Weights of a small self-supervised image encoder: 1.4M parameters.
Rows from expert 3 of block 3, named by matrix and row number. Rows with one number belong to one neuron. Each number is 128 + 32 x the weight over the matrix's rms, rounded and kept within 0 to 255. All counts start at 0.
# up: expert up (model.blocks.3.mlp.up, 4x32x128), inputs 0-63
# down: expert down (model.blocks.3.mlp.down, 4x128x32, transposed), outputs 0-63
up.0 [151 154 143 125  23 140 117 196 112 168 135  53 175 150 161 100 111  80 148 150 118 144 131 134 154  67 145  89 134 145  84 118  75 132  73 112 100 107 120 107 147 155 153 125 107 131 191 171 126 152 112 108 121 168  88  83 144 125  91 105 127 123  70 148]
up.1 [112 124  92  79 121 137 161 143 198 100 137 160 132 149 114  87 175 132 124 116 145 102 126 170 132 195 174  80 120 150 142  73  97 119 102 118 183 164 169  94 169 119 174 130 127 124 106 151 147 100 121 194 134 118 106  92 123  77 138 187 159  77 165 134]
up.2 [126 152  96 162 135 134 182  93 128 112 115  98 131  90 145 172 105  81 115 125 152 104  88 139 148 130  95 178 152 144 106 118 149 127 117 112 112 120 144 117 122 123 104 118 144 120 149 116 188 209 138 151 142 113 102  69  97 197 129 124 125 134  83 157]
up.3 [127 168 132 135 123 164  68 134  88 128  53  86 147 121   0  84 100 154 129 124 161 137 170 103 137 146 115 136  90 146  82 114 140 121 113 191 127 154  80  87 125 136 113  98 169 100  86 140 158  92 110 188 123 139 150  60 117 117  72 147 162 217 102 124]
up.4 [185 156 114 141 100 115 124 110 127 151 106 103 113 134 117 100 145 101 156 137  67 137 126 135 137 160 140 122 146 127 134 119 134 175 135  89 205 158 107  90 125 166 125 126 171 130 144  85 159 106 148 146 145 129 185 122 165 159 156  85 144 135 150 129]
up.5 [110 110  99 123 146 144 144  91 148 176 102 153 130 126 100  61 117 178 148 106 199 176 136 119 114  65 121  87 130  98 130 100  91  92 181 180 130 108 105  93 105 164  66 112 137 124 169 165 149 167  79 145 159 129  92 137 111 175  95 122  91 140 154 120]
up.6 [109 110 131 116 112  93  83 174 106 155 123 141 153 156 115 163 114 147  75 139  86  86 124 108 113 138 136 143 136 138 110 134 171 181 113 154 107 127 149 144 124 135 149 135 140  89 107 137 161 125 136 138 128 131 148 144 110  96 175  93  85 108 109 142]
up.7 [113 108 123 157 110 118 126 123 168 115  86 132  91 129 131 137 105 146 126 133 105 121 137 121  80 118 132 113 172 142  75 175  96 119 113 114  95 146  67 175 124 171 183 146 112 148 143 124 149 147 159 111 125  88 149 138 127 155  95 139 108 108  79  97]
up.8 [101 101 135 102 159 195 143 178 117 144  72 172  99 117  97 166 121 114 154  85 151 103 159 173 196 107 151 116 129 139 108 121 163  74 174 109  97 171 117 125  57 118  63  65 148 155  88  88 112 136 165 121  73 172  95 154 117 184  58 120 127 189 122 168]
up.9 [106 162 112  91  54 135 143  96  99 122  63 165 141  97  78  83 109 143  90 166 109 102 122 164 100 155 153 164 155  97  86 117  71 120 136 133  71  47 107 123  93 186  78 117 137 168 151 155 110 160 108 198 158 135 106 156  90 126  68 107 136 128 164 142]
up.10 [ 64 150  80  48 187 153 137 182 153 163 129 130 184 121 119 140  81 120 108 122 165 123 172 102 143 148 114 114 123 147 124 121 115  88 172 101 190  93 108  76 125  94 115  92 122 108  96 150  99 110 186 150 148  98 144 121  69 187 131 139 129 137  99 113]
up.11 [132 120 122 125 106 126 111 113  89 155 128  51 107 152 136 150 180  37  88 155 104 141 123 121 112  88 151 124 144 163 105  89 138 157 147  90 131 150  96 165 179 149 135 170  93 156 139 157 141 106 108 162 114  98 121 146 133 130 152 152 152  71  87 119]
up.12 [155 191 115 119 105 126 171  67  98  79 162  95 149 156 131 113 224 143 126 147 160 147  96 145 183 114 129  92 108 118 121 102 126 100  68 161 132 149 155 120 132 117 117 121 182 129 160  86 164 146 147 117 116  81 171 157 148 117 100 132 193 173 139 144]
up.13 [101 197  66  46 100 141 116  73 112 130  79 178 166 167 122 117 117 197 156 140 183 128 167 161  92 119 176 143 177 147 135  59 109 156  98 172 105 101  91 100 141 176 178  97 153  90 140 102 109 148 138 184 152 118 154 139  95 102  96 112  93 114 117  82]
up.14 [114 118 141 139 198 154 140 117 221 123 121 144 125 120 113 157  93 123 157 102 144 156 106 149 139 181 111 146 134 240 169 106 169 113 116 128 157 112 118 131 134 130 116 118  84  84 113  99  95 123 117 141 115 127 144 175  51 141 102 176 132 129 221 121]
up.15 [120 122  89 118 203 155  63  83 189 107 167 159 145 115 120  90 111 120 149   3 125 122  77 109  82 125 126 147 167 122 156 157  90 155 184  92  84  85 114 172 148 146  95  70 222 127 129 116 140 130 136 154  83 129 129 137 159 170 144 130 131 148  82 119]
up.16 [130  70 118 168 155 110 146 159 168 124 179  89 125  66 116 124 178 140 182 213 135 105 133  90 112 132 153 139 116  93 122 167  96  96 126 155  85  96 117 101 124 110 122 124  99  89 165 151 113 134  97 133 111 124 133 117 141 105 158 132 141 104  82 108]
up.17 [121  96 120 197 158 114 142  80 132 117 139 179 155 172 170 137  52 131  73 126 153 110 117 108 126  61  97 113 105 134  89 114  98 107  99 120 110 158  77 208  88 103  97 123 134 147 132 121 145 136 131 111 174 133 103 189 100  41 167 128 126 157 187 170]
up.18 [135 142 136 169  95 170 137 108 102 183  91 153 126 155 134 163 118 200 139 122 110  85 177 111 127 109  88 127 101 167 112 132  99 108 180 104 161 121 134 116 132 149  59 106 109 149 160 172 182 175 190 110 151 138  54 103 103 139  56 208 145 165 184 113]
up.19 [124 151 178 142 110 115 157 126 118 153  92  88 100 157 107  67 107 162  93 193 176  91 140 117 143  93 132 135  80 145  89 118  87 154 121 136 128 119  93 106  96 132  77  97 136 132 158 125 146 180 121 126 164 134 137  63 147 137 122 118 139 184 134 118]
up.20 [ 85 138 104 113 112 166 159 127 111 102  83 127 124 135 105  76 120 124  77 110  63 109 150 175 181 107 143 135 147 124  93 109 158 115 132 127 110 141 143 139 124 128 116 119 154 124 190  73 108 104 144  95 126 146 175 193 150 157  73  81 167 171 188 140]
up.21 [187 118  79 165 141 113 123  88 165 134 129 135 105 177 104 119 168 130 163 111 137 134  89 138  96 137 125  72 109 123 103 153  81  88  98 183 149 148 139 130 124 194 158 146 104 127 137 132 110 185  76 173 132  95 173 109 110  40 199  97 115 134 154 110]
up.22 [120 108  95 152 159 153  34 131 169 112 168 102  97 109 129 198 216 183 155 139 188 155 131 140 140 183 110 151 162 131 160  65 168 155 189 150 103 134 127 164 153  72 132 103  99 106  84  84 128  95 138 128 131 155 114 122 145 133  72 144 129  97  99 145]
up.23 [102 105 142 131 139 155 148 187  64 111 128 124  96  70 113 105 137 110 107 123 121 102 152 133 167 164 145 131 170 120 126 132 121 172 117 124  69 146 129  92 139 113 127 117 156 124 222 111 122 166 158 147 192 137  82 102 153 165 127  46 120 194  76 151]
up.24 [156 121 143 117 126 107 140 156 136 158  83 109 131 138 137 162 107 125 182 190 138 118 145 153  60 138 114 128 152 154 133 138 105  98 141 161  99 112 105 132 135 130 154 100 149 102 165 109 106 153 158 170 136  60  73 162 118 112 107 134 134 165  83 111]
up.25 [141  95 105 116 109 124 118 175 154 100 152 123 115  88 160 101 169  70 145 101  99 119 111 167 152 183 143  91 153 127 137 138 180 137 103  43 106 178 167 142 121 114 122 152  96 140 173 113 114 155 141  97 106 128  78 104 140 120 130  88 138  60  83 157]
up.26 [116 138  83 128 185 175 101 128 170  76 138 106 107  94 124 168 181  90 152  22 156  53 110 179  98 120 160 113 177 134  95 148  92 115 137 136  93 148 129  95 161 179 140 111 126 165 126 149 172 127 157 124 121 189 132 177  99 161  74 169  93 118  58 158]
up.27 [143 133 144 113 135 153 130 164  99 156  61 132 135  96 163 152 141 133  88 136  98 145 134 147 242 106 110  94 145 108 154 124 199 128 161 100  90 209  69 147 155  84 153  94 127  58 125 130 145 151 137 119 165 124 112 134 174 173  84 109 179 127 130 117]
up.28 [107 188 126 108 118 140 123  37 108  98 165 154 131 139 120 144 104 125 156  64  50 143  77 119 109 169 169 182 108 142  78 114 133 159  69 115 101 149 127 143  79 125 135 122 182 168  95 159 144  63 148 153 104 138 192 116 132 168  83 153 142 124  64 149]
up.29 [114 164 225 179  81 123 136 147 145 151 131 112 129 166 119 105 155 109 223 198 137 128 112 113 141 170 159 164 117 127 137 143  56   0  79 147 136 138 120 109 135 129  91 105 110 143 115  85 121 152 174 115  72 122 115  54 101 157 103 129 196 168 136 112]
up.30 [122 110 139 184 118 100 135 130 152 141 150 134 124 139 133 147 106 164 142 105 116  93 174 137 101 118 130 125 163 171 113 132 141 162 129  85 100  94 120 117 134 177 120 167 101  94 143  90 157 157 158  98 133 132  93 147  91 178 154 193  58 125 152 167]
up.31 [ 89 148 106  99 150 123 159 153 145  66  90 131 157 140 153 164 137 169  77 139 132 102 111 171 161 128 126 122 155 133 158 141 154 128 103 112  51 177 161 139 119 135 139 139 155 155 101 142 105 131 167  78 158  61  85 255 138 111 103 120 110 126 188 140]
down.0 [236 165  59 158 163 162 107 169 171 107 138 131 138  98 124 137 143  95  73 135 127  91  78 159 167 119 127 111 126 119 124 136 161 104 137 124 104 172 118 174 179 153 129 157 196 101 149  74 111 141 124 175 159 164  72 158 137  86 134 167 171  92 126 177]
down.1 [182  93  77 144 138 142 166 161 158 156 139  89 175  90  88  89 117 119  64 138  74 154 122 114 107  85 115  73 111  79 155 153 144 124 122 123 131 188  82 248 138 121 147 148 136  94 121 112 151 116 122 109 156  71 100  87 145 103  88 117 186 161 148 102]
down.2 [122 125 125 168 113 115  98 128 199 108 146 145 154 135 121  89 126 134  95 110 108 126 100 198 125 151 159 117 124 120 170 127 115 160 123 129 135 154 138 101 138 105 162 129 140 142  85 133 187 111 154 166 173  90 153 125 108 196 159 140 174 157 168 123]
down.3 [182  89 181  86  93  55 165 126  78  87 121 152 132 174  82  60 104 131 164 140  91 108 133 157 150 104 188 171 130 157 167 153 104 176 123 178  67 106  85 111 135 171 117  42 102 168 183  29  86  66  97  92  92  89 174 162 155 103 111 125 165 104 116 129]
down.4 [153 128 132  19 106 153 172 173 101 143  82  98 152 157 120  96 157 159 116 131 109 119  55 129 133 161 137 158 170  93 124 128 100  60 132  81 115 123 128 104 109 155 115 128 156 137 154 144  94 178 150 136  98 131 127 149 163  77 173 151  87 121 125 124]
down.5 [122 136 104  81 145 120 183 123 127 164 177 144 154  78 130 134 117 118 137 210 119 109 136 156 177 109 104 108 162 191 127  96 141 118  80  92 146 177 122 120 109 153 127 126 129 110 141 179 155 110 183 161 155 120  86 145  83 105 154  98 130 126  99 127]
down.6 [123 131 119 168 175 103 189 116 149 126 174  82 124 161  89 108 153 136 108 141 114 133 119 120 126 132 150 123 108 128 113  96  89  92 126  69 153  78 105 112 140 127 154 137 141  95  89 133 146 197 151 188 149 100 105 133 152  79 113 169 140 158 141 125]
down.7 [136 143 134 109  91 131  88 131 135  81 142 111  92 147 182  62 146  69 123  97 114 135 155 116  98 127 144  92 165 161 116 120  98 131 151 158 110 160  79 194  97 110  98 150 139 174  98 110 120 166 126  96 113  94  75 138 149 149 117 148 146 179 126 155]
down.8 [128 148 161 110  67  91 155 171 136 115  88 162  92  81 184 160 148  90 172 172 159 154 112 152 143 173 121 149 111 187 166  93 109 161  94 134  59 158 126 123  54 116  13  90 124 166 177 163 102 133 153 106 134 177 122  95 140 144  85 104 117 136 161 219]
down.9 [105 112 116 114 169 106 153 148 106 139 163  96 137 164 105  96 131 132  96 107 107 100 172 145 113 123 103 100  97 113 135  85 161 127 137 134  95 152 115 125 159 126 185 106 147 120 138 169  86  98 175 100  65 222  62  72 206 104 162 107 108  89  94 154]
down.10 [156 152 104 137 160 142 127 176  97 147 146 150 125 102 105 145 138 126 167  68 163  58 121 136 128 149 163 127 151 130 121 117 140  98 163  99 147 196 159 151  94  82  91 123 123 146  83 167  93 158 114 103  98 163 127 114 155 132 156 128 160  81 110 133]
down.11 [115 118 145 166 115 184  80  90  82 160  79 127  74 129 193 157 143  95  99 150 197 110 105 194 146 165 122  98 168 101 112  51 162 139 100 110 125 142 116 107 125 124 110 165 154 120 164 144 120 162 143 183 174 168 167 121 147 148 141 102 116 104 100 146]
down.12 [ 99 158 134 128 150 146 193 127 117 165 130 154 140 154  98 157 165 150 194 163 124 210 130  87 175 170 138  63 150 170 116  77 161 116 148  86 124 124 109  90 189 115 164 144 131  85 172 151 113 150 165 125 148  34 163 175 131 140 112 103 149 126 167 177]
down.13 [117 151 122 151  82 181 104 102 174 147 145 107  99 111 140  94 129 100  55 100 106 155 125 145 155 123 122 143  78  82 178  86 138  85 114 102 167 150 136 152 146  95 148 185 120  58 109 169 155 151 118 142  67 127 159 130 183 101 193 158 177 100  28  97]
down.14 [137  89 101 107 182 123 192  76  96 113  80  61 130 105 119  98 102 129 150 106 101 102 186 118 127 132 136 137 130 110 144  89 151 143 107  92 152 178 162 133 168 143 130 147 154  93 150 121 145 158 115 168  76 119 130 163 133 119 128 143 104 138  89  96]
down.15 [147  96 131  91 100  93 149 131 167 125 124 158  80 219 155 161 119 143 198 135 125 106 141  90 140  97 174 185 160 138 158 158 123 145  68 110 124 113  52  77 154 107  80 105  73 175 113 103  84 125 124 125 148 147 169 176  86 145 111 142 102 146 177  61]
down.16 [168 164 135 120 121  90 135 124  82 168 135 197 139 141 129 135  84 100 143 111 130 109 101  95 154 175  58 141 172 102 103 164 122 122 156  86 149 102 123 158 118 119 180 167 102 187 101 110 126 197  54 142  63 147 146 194 171 119 112 136 162 168 132 106]
down.17 [ 78 141 151  98 160 113 106 125 169 209 106 136  90 101 133 162 151 197 133 167  79 121 165 124 110 125 144 164  69 123  70 158 127 137 156 130 128  82 151 151 129  77 135  93 153 140 152 121 132  98 100  92 134 160 147 111  80 104  88 116 146 142 179 100]
down.18 [190 112 136  74  79  66 117 177 169 157 162 123 167 204 136 101 134 108 129 124 130 168  91 145  96 149  65 147 126 127 103  95  28 147 132  38 103 125 111 137 148 149  80 101  89 152 127  95 116 106  96 132 141 138 161 130 166 103 118 160 156 154 143 103]
down.19 [124  94 165 115 117 115 107 148 148 176  89 151 165 173  67 131 142 116 165 135 129 130 135 133 128  83 230 118 105 114 169 120 147 149 115  73 149 133 166 169 156 137 137 121  72 128 124 115  87  71  51 135 132 120 139 155  63 151  80 113 124  90 138 173]
down.20 [126 170 118  89  91 154 149  63 189 147 161 161 128  82 120 123 110  90  77 162  36 111 180 185 124 168 158  83 124 148 146  81 117 102  84 137 146 117  97 142 145 145 157 123 141 197 119 181 182 102 191 119 153 116 109 107 184 144 204 135 119 170  78 124]
down.21 [152 159 130  82 124 114 186 120 111 157 134 131 106 151 163 154 159 109 166 136 115 168 158 109 181 151 101 151 104 171 102 109 184 114 124  30  91 131  83 132 134 152 164 111 171 182 121 137 140 133 162 154 156 116  80 151 111 150 162 110 119 152 143 135]
down.22 [116 162 118 181 196 126 106  50 112 154 135  91 146 171 150 111  98 103  41 123 146 123 148 140 116 114 124 132 127  93 170  94 101 173 201 172 139 155 164 145 184 121 167 129 117  49 121  97 108 131 115 110 152 149 192 108  99 146 119 155 118  92  91  91]
down.23 [183 158  97  68 121 167 106  72 141 127 126 100 143 173 132 148  94  78 104  70 185 147  59 114 118 125 120 116 175 169 132 151 136 105 114 120 127  80 162 136 106  90 112 171 132 159  73 127 131 156  81 138 121 146 120 140 118 127 136 170 137 104 161  98]
down.24 [130 148 108 125 134 167 135 123 131 106 163  97 121  67 121 106 124  85 110 119 136  76 147 179 162 111 138 115  85 144 107 128 143 107 122 116 105 137 166 174  74 161  88 152 139 180  63 127 167 147 186 181 128 202  76  81 132 110 149 129 136 134 114 138]
down.25 [104  96 116 140 122 100 135 136 144  71 169  95 139 149 103 115 148 140 167 122 161 113 154 126 156  98  79 141 199 152 130 110 180 127 111 152 147 171 192 184 122 139 114  85 142  87 161 140 126 147 126  63 101 154  84  93 160 119 121 162 163 144 100 120]
down.26 [138 113 176 132 117 119 106 156 146 100 129 163 106 172 131 154  76  92 106 146 187 138 140 171 141 182 171 134 119 127 152 122  91 140  79 242  63  98 144  98 150 141 120  74 131 143 123 152  77 115  89 111 115 190 163  83 121 196 126  85 168 137 181 112]
down.27 [155 170  94 158 167 149 131  70 100  99 137 123 144 195 135  39 134 145 109 136 161 202 123  84 135 178 133 105 170 175 128 112 100 203 129 168 101 137 119 159 181 120  97  98 126 162 132 113 106 130 140 151 126  72 178 161 206 104 117 112  96 153 163  90]
down.28 [105 148 101 107 147  82 111 135  90 112 159 150 178 133 112  77  96 200 182 113 133 170 160 130 109 154 189 127 126 155  94 144 104 160 101  73 113 101  39 129 150 152 126  90 114 150 145 128 147 171 160 152 208 109  98 112 109 123 133 150  94 107 150 181]
down.29 [ 82 139 122 104 112 203 114 137 168 156 128  54  63 100 118 131 178  60 119 162 110 163 111  78  46 199 159 125 115 120  72  66  42  76  94 111  62 113 150  52  76 102  89 136  91 108 118 193 163 160 164 193 139 159 150 138  52 159 122 130 118 113 173 137]
down.30 [110  54  97 111 143  93 117 171 136 145 161  89 104 164 179 131 135 159 167 162 197 159 151 154 141 172 134 138  97 142  97  75 134 113  93 141 137 120  92  99 122 166 152 115  76  73 159 137 134 133 125 149 145  85  82 158 140 107 125  92 107 148 150 115]
down.31 [148  91 127 138 140  98 142 133 137 184 167 147 105 133 123 153  88 147 154  90 147 141 101 123 194  98 170 125 146 101  80 195 147 118 162 123 129 150 151 105 169 114 138 170 138 101 145 142 116  93 111  97 108 113 125 244  91 122 129 145 196 135 138 121]