From a checkpoint of a small self-supervised image encoder: num experts 4.
Rows from block 9 of a small self-supervised image encoder, named by matrix and row number. Rows with one number within an expert belong to one neuron, the router's apart. Each number is 128 + 32 x the weight over its row's rms, rounded and kept within 0 to 255. All counts start at 0.
Before each expert's rows are labels from the 100 images, of 14848, where the router gives the expert most weight on average: "colour at peak" is the nearest of a few named colours to the mean colour under the peak. Only what is clearly more common there than usual is listed. The data: regions of photos with short descriptions (Visual Genome).
# router: router (model.blocks.9.mlp.router.weight, 4x256, trained with AdamW), inputs 0-63
# up: expert up (model.blocks.9.mlp.up, 4x64x256), inputs 0-63
# down: expert down (model.blocks.9.mlp.down, 4x256x64, transposed), outputs 0-63

# expert 0
colour at peak: white
router.0 [149  98 137  84 204 151 135 156 136  82  55 162  85 153 116 145 148  93 129  71 175 120 121 159 126 104 119 169  88 113 173 141  65  96 101 105  79 127  58 118  79 160 150 150 161 161 146 107 156 158 129 151 146 110 116 139 109 131 107  94 120  89 107 115]
up.0 [ 82 138 167 163 102 152 118 155 121 109 131 141  75  85 163 106 124 116  98 165 106 117  81 102 189 132  94 111 171  98 138  63 178 172 128 139  96 194 157 113 140 110  58 110 133 114 131 138 105 158  86 112  87 132 159 141 159 151 133 162 149 101 122  96]
down.0 [124 140 135 140  84 177 153 132  94  96 131 132 122  84 147  57 130 158 173 156 184 174 152 115 131 143 147 130 163 115 113 111 140  97 109 180  94 148 120 171 116 132  94 148 218 142 127 132 187 128 102 125 102  86 112 169 104 149 137  94 123 151 108  73]
up.1 [236 155 163 115 117 123 124 162 111 141 164 159 112 170 109 140 152  75  72 176 135 108 162 106 138  85 122 103 102 135 105 163 104 144 123 137 177 134 105 176 184  85  76  71 183 137 152 126  83 115 127 102  85 146 130 100 155  99 139 194 138 147 140 141]
down.1 [141 155 136 150 112 165  89 187 171 155 138 124 152 159 116 138  86 152 137 180 126 137 214 110 126  94 124  69 151 162 134 106 176  75 149 124  92 143 102 102  47 155  76  88 114 159 126 165 150 126 150  98 146 153 145 117  57 177 163 156  95 111 103 127]
up.2 [126 196  84 107 206 174 127  92 139  86 159  74  60 106  75  71  99 114 122 229 143  89 146 134 143 196 165  95 128 160 133 131 157 107 127 159 141 159 133 177 155 117 129 195 135 160 174 152  91 155 118 150 115  97 126  52 158 137 144 128 140 183 143 128]
down.2 [168 133  92 105 138  98 131 111 146 109 139 120 127  65 120 111 142 170 162 120 114  97 107 133 125 131 159 115 207 175  96 140 132 199 109 126  65 128 118 137 144 121 114 142 131 144 103 101 109 111 123 134 132 128 122 141  80 110 111  93 136  99 115 171]
up.3 [133 185 139 103 102 126 155 135  96 153 137 134 163  58  79 126 100  61  96 134  90 181 129  98  48 142 168 105 177  73 133  99 104 131 137 148 109 175 142 136 164  81 103 148 149  93 122 102 130 104  70 129 114 125 162 130 142 145 138 137 133 134 105  89]
down.3 [148 125 142  52 104 142 134 103 105 133  83  82  78 161 127 155 208 129 116 118 109  90 210 116 139 117 183 138 152  78 110 151 134 124 108 136 148 140 165 125 150 129 211 153 113 122  95 152 139 132 102 113  99 176 133 113 131 136 137  96 124 106 123 168]
up.4 [ 76 126 119  82 152 158 151  88  88 121 120 115 133 139 132  38 194 148 214  32 109 124  83 137 138 121 114  92 117 170 153 123 148  97 131 154 125 128 117 145 128 137 164 118 160 123 112 139 147 156  57 137 162 172 190 123 113 193 127   9  81 182 140 141]
down.4 [124 154 169 110 168 110 129 166 137 132 106  68 141 137 145 119  94 159  68 101 172 143 128  72  88 141 138  97  85 181 112 100 135 140 125 170 186 153 134 134  92 115 125 128 170 157 137 187 173 165 116 124 145 141 123 158 169 130 158 122  74 153 100 141]
up.5 [127 164  53 161  97  83 123 118 132 102 147 139 132 146  74 142 104 154  98 152 135 144 190 152  81 141 149 113  52 108 114 115 109 115  77 133 165 152  95 114 166 159 152 108 114 144 153 131 147   1 106 166 114 103 127 165 120 117 165 138 129  99 106 142]
down.5 [112 133 176 133  83 178 110 113  82 178 116 134 127  98 142 158 126 139 107  97 144 159 121 138 164 129 101 104 129 143 149 177 137 125 136 157  93 144  45 159 175 108  98  92 134 153  78 132 103 150 127 123 143 141  94 182  99 142 152 224 138  87 119 145]
up.6 [121 192 163 167 103 131 144 151 157 158 141 169 129 140 106 128 160 112 115 104 133 115 132  78 164  33 112 134 132 145 146 182 168 152  99 124 144 125 104 214 170 194 100  72 105 123 191 173 105 185 128 119 104 126 102 143 149 161  36 164 120  77 116 137]
down.6 [186 107  83 156  84 183 157 165  69 165  97  97  95 160 145 161 127 122 153 186 138 141 157 137 127 130 162 102  76 100 180 153 112 173 148  94 142 153 173 128  84 171 167  84 119 135 101  67 167 132 162 154  73 124 131 137  43  80 155  97 119 118 151 113]

# expert 2
colour at peak: white
router.2 [107 119 174 119  63  84 136 124 164 128 168 141 107  92  72 166 164 102  50  88 172 139 230 138 114 117 154 163 147 101 126 133 129 129 114 117 145 148 118 111 166 137 163 168 117  97 138 176 167 108 167 112 155  89 160 139  75  93 136 148 125 108  98 118]
up.0 [130 156 120 117 187 141  93 126 113 146  84 138 190  96 214 146  43  99 116 116 128  79  88 132 112 171 156 128  46 136 159 157 113  90 215  63 123 150 167  87 129 146 150 147 117 115 103 115 159 132 114 155 189 154 116 127 112 117 167  91 173 117 127 115]
down.0 [115 118  78 108 135 104 140 166 112 148  82 123 142 179 134  90 177 141  99 131 130  77 144 146 161 133 106  90 113 115 101 138  94 171 131  44 113 152 105 181 128 157 141 184  60  89 120 126 106  92 121 113 156 155 189 107 145 136 113  96 165 111 170 184]
up.1 [196  99 165  64 198 149 143 120 117 145 114 118 149 142 175 143 101 118 142 142 148 142 110 232  98  99  99 141 136 111 122 119 105 128 155 169 128 118 138 166  72 209 133 139 127  95 109  83  71 123 123 146 116 131 123 162 108 155 124  45 130 114 104 150]
down.1 [157 113 158  48  87 168 129 110 110 114 101 108 108 155 103 146 139 129 116  93  81 139 113 199 117 148 114 147 101 111  69 135 111 159 164 114 121 146 149  97 148 137 168  88 134 110  78 157 132 168 111 185  73 143  69 134 149 119 118 133 145  97 152 137]
up.2 [121 110 154  72 155 128  48 159 141 138 131 142 165 169 105 120 155  91 160 123 103 152 139 129 116  91 161  65 137 109 123  60 107  92 119 148 184 116 173  95  98 151 112  95 140  90 103 115  81 109 141 141 123 142 112 135 163 128 121 105  98 132 120 148]
down.2 [ 95  83 189 122 153 107 130 113  59  71 135 132  97 139 149  73 174 120 165 102 162 113 132 101  95  70 125 105  98 142  98 141 177 138 103 193 187 104 110 146  86 155 156 139 107 135  96 129 133 143 149 147 144 129 143 155 126  62  98 141 101 151 131 122]
up.3 [171 117 110 155 130 120 165 187 105 153 142 124 179  50 122 123 101 109 100 140 158 146 151 107 102 152  86 102 132  93 106 122 120 141 169  53 143 146 121 106 192 103 111 108 137 148 152 173 203  89 129 167  96  67 127  80  98 168 133 110 137 129  41 110]
down.3 [143 173 107 108 123  86  76 127 144 130 165 155 112 189 119 121  60 170 100 133 108 142 102 167  96 164 174  95 124 124 142 143 172 143 108 115 122 105 119 157 172 118 123 107 140  98 171 113 163 134 186 122 103 164 147  99 158 142 113 142 142  97 143 143]
up.4 [101 118 174 161 128 147 137 135 144  96 112 121 154 111 157 169 128 150 106  98  89  71 110 150 154 145 132 136 124 163 143 132 103  80 137 174  77 126  92 153 116 110 130 103  94 122  95 155  86 140 100 142 102 143 187 133 138 127 142  84 163 112 139  94]
down.4 [121 123 129 120 100 116 139 162  84 136  71 171 138 117 148 171 140 131  93 111 120 114  87 116 127 138 115 131 131 144  92  96 107 115  82 132 114 119 192 133 180 130  80 150 126  93 156 133 134 152 146 143 131 103 144 141 125 125 127 184 143 153 132 166]
up.5 [111 153  95 112 120 143 125 109 120 114 163 159 113  94  80 142 134 117  66 174 125 186 142  93 120  95 118 120  97  47 128  91  96 171 163 122 146 109 172 141 163 128  44 174 104 105 105 129 131 101 127 159  90 142 118  99 163 116 124 196 110  94  49 150]
down.5 [138 124 160 113 170 126 117 138 110  61 109 126 188  65  81 148  93 136 160 110  88  93 187 147 153 118 136 122 118 145  99 114 148 156 144 158 157 121  79 131 145 100  85  61 164 205 155 199 129 109 131 100  57 123 148 141 116 130 110  99 129 124 180 131]
up.6 [165 122 128  96 108 142  92 119 159 104 122  91  84 125  95 187 160 136 125 163 131 180  80 157 126  87 146  83  85 131 141 128  74 186 113 142 143 154 135 148 149 118 175 101 155 130 186 233 103 134 114 136 126 135 143 137 104 115 170 132  97  89 184 130]
down.6 [108 139  96 197 177 148 121 107  43 135 135  98 126 114 134 156 175 126 139 152 121 187 191  92 131  55 116 196 149 143 169 167 139  72 123  98 120  97  92 106  55 153 123 114 123 162  69 123 165 125 121  84 108 132 100 122  46 175 175 122  98 112 110  60]

# expert 1
colour at peak: black
router.1 [158 188 103 114 123 102 150 116  74 149 153 137 121  90 119 162 139 136 100  89 138 118 119 119  63 102 152 134 121 133 121 100  83 148 100 161 141 150 119 103 126 135 110 152 166  97 164 146 119  75 167 146  85  74 116  97 133  94 209 133 114 149  98 130]
up.0 [ 87 148 100  63 112 141 169 136  39 128 117  84 136 137 130 119 132 138  55 115 152 159 125  93 117 132 131 125 171  85 133 139 113 179 132 154 151 145 100 113 171 119 177 121 136  85 171 196 159 144  98 131 144 140 110  64 172  76 149 135 149 192 149  79]
down.0 [141 112 127 100 103  55 172 144 140  92 144 199 141 117  74 156  99  57 120  98 109 139 147 148 138 175 115 186  74 101 136  52 124 128 109 124 150 120 168  73 147 131 124 143 220 132 123 246 185 148 164 174  79 122  91 122 145  80 146 147 142 121 158 133]
up.1 [172 116 164 159 139 108 128  64  59 158 164 152 146 107 153 178 124 144 128  83 130 146  77  81 147 112  63  95 172 140  92 121  43 121  86 171 151 152 203 133 143 147  89 150 137  79 131  24 124 142  72 162  95  83 121  83 150 184 152 167  88 104 110 175]
down.1 [ 74 167 171 132  91 103 119 101 152 125 146 140 114 118 160 121 123 142 170 132 179 125 172 130 115  91 118 167 129 155 117 125 159 100 111 155 108 137 153 129 124 110 121 158 145 170  90 141 121 127 133 101 128  92 159 138  88 139 103 112 167 162 165 131]
up.2 [153 187 110 145 134 155  89 201  84  79 159 140 115 114  66  82 160 117 108 116  84 109 163 106 161 102 136  87  62 157 154 152 159 116 132 159 140 158 162 147 160 150 128 189 166 159 104 122 138 123 133 126 113 184 161 133 134 139 134  93 114  81 121 157]
down.2 [126 144 165  81  83  87  98 199  74 116 108 123 106 118 109 135  82  86 123 137 188 108 122 102 112 109 144 119 133 198 121 118 155 126 134 132 110 145 113 138 136 120 123 174 146 150 138 149 114 142 168  80 124 108  93  73 127 143 154 125 104 138  42  82]
up.3 [145 117  77 115 121  99 100 102 139  89 140 202  98 134 104 195 177 133 130 125 115 182 134  90 171 101 100 107  85 115  41 121 122 130 108 125 189  52 126 149 120 103  87 104 172 158 200 178 100 105 179  58 137 129 148 111  65 139 158 142 123  98  88 125]
down.3 [104 139 143 125 126 148  97  96 175  93 105 163 180 134 134 163 167 162 124 156 180 111 103 139 140 137 133  68 101  89  63  71 129  44 101 115  82 173 128 144 140 117  97 158  83 119 147 162 114 133 181 119 168 141 102 104  92 150 167 139  96  96  79 134]
up.4 [136 109  89 128 125 161 135 116   2 119 112  89 177  68 125 108 129 171 129 157  98 118 102 125 147 124 111 123 135 136 102 151 120 110 119 146 111 164 126 154 174 111 167 162 134  93 127 176 153 155 125  94 104 140 113 148 137 140 141 136 135 154 168  99]
down.4 [116 116 153 146 127  46 141 140 142 160 148 116 147 128 156 157 106 150 118 138 103 227  64 145 125 130 114 160  94  96 116  94  87 122 134 108 117 107 139 116  96 164  96 113 153 148 180 203 139 106 122 131 117 125  91 133 137 148  79 128 125 204 122 145]
up.5 [109 126 112 125 127 103  98 141  99 142 178  90 135  99 124 130 114 134 112 138 113 166  97 129 129 141 120  73 121 121  90 110 100 129 123 135 177 139  82 130 129 160   0 123 131 154 118 122  97  71  97 103 123  30 141 173 183 140 131 144 120 105 128 108]
down.5 [138 122 109  46 183 149 149 115 134 166 139 159 108 106 205 127 109  91 170 137 170 175 151 197 110 169 141 101 142 139  86 131 142 132 130 154  59  97  85 173  99  87  57 134 197  64 193 146 139 121  95 142 122  73 116 123 170 133 158 122 120 171 163 151]
up.6 [163 190 111  99  57  62 134 195 138 109 165 192 144  95  64  97 162 170 118 105 141  79 138  95 128 136 131 108 137 131 104 171  94  97  82 139 133  57 152 186 164  83 116  73 122 109 134 138 143 104  98 122 161 172 144 109 119 135 189 133 139 146 135 139]
down.6 [ 88 147  57 157 141 111  80 140 183  94 156 185 169 146 107 185 136 115 145 142 197 122 151 119  99 144 108 134  64 136 182 129 117  96 158 108  81 145 173 134 182 138 102  65 114 141 122 183 122  71 150  83 146 116 194 141 147 114 182 138 162 158 188 148]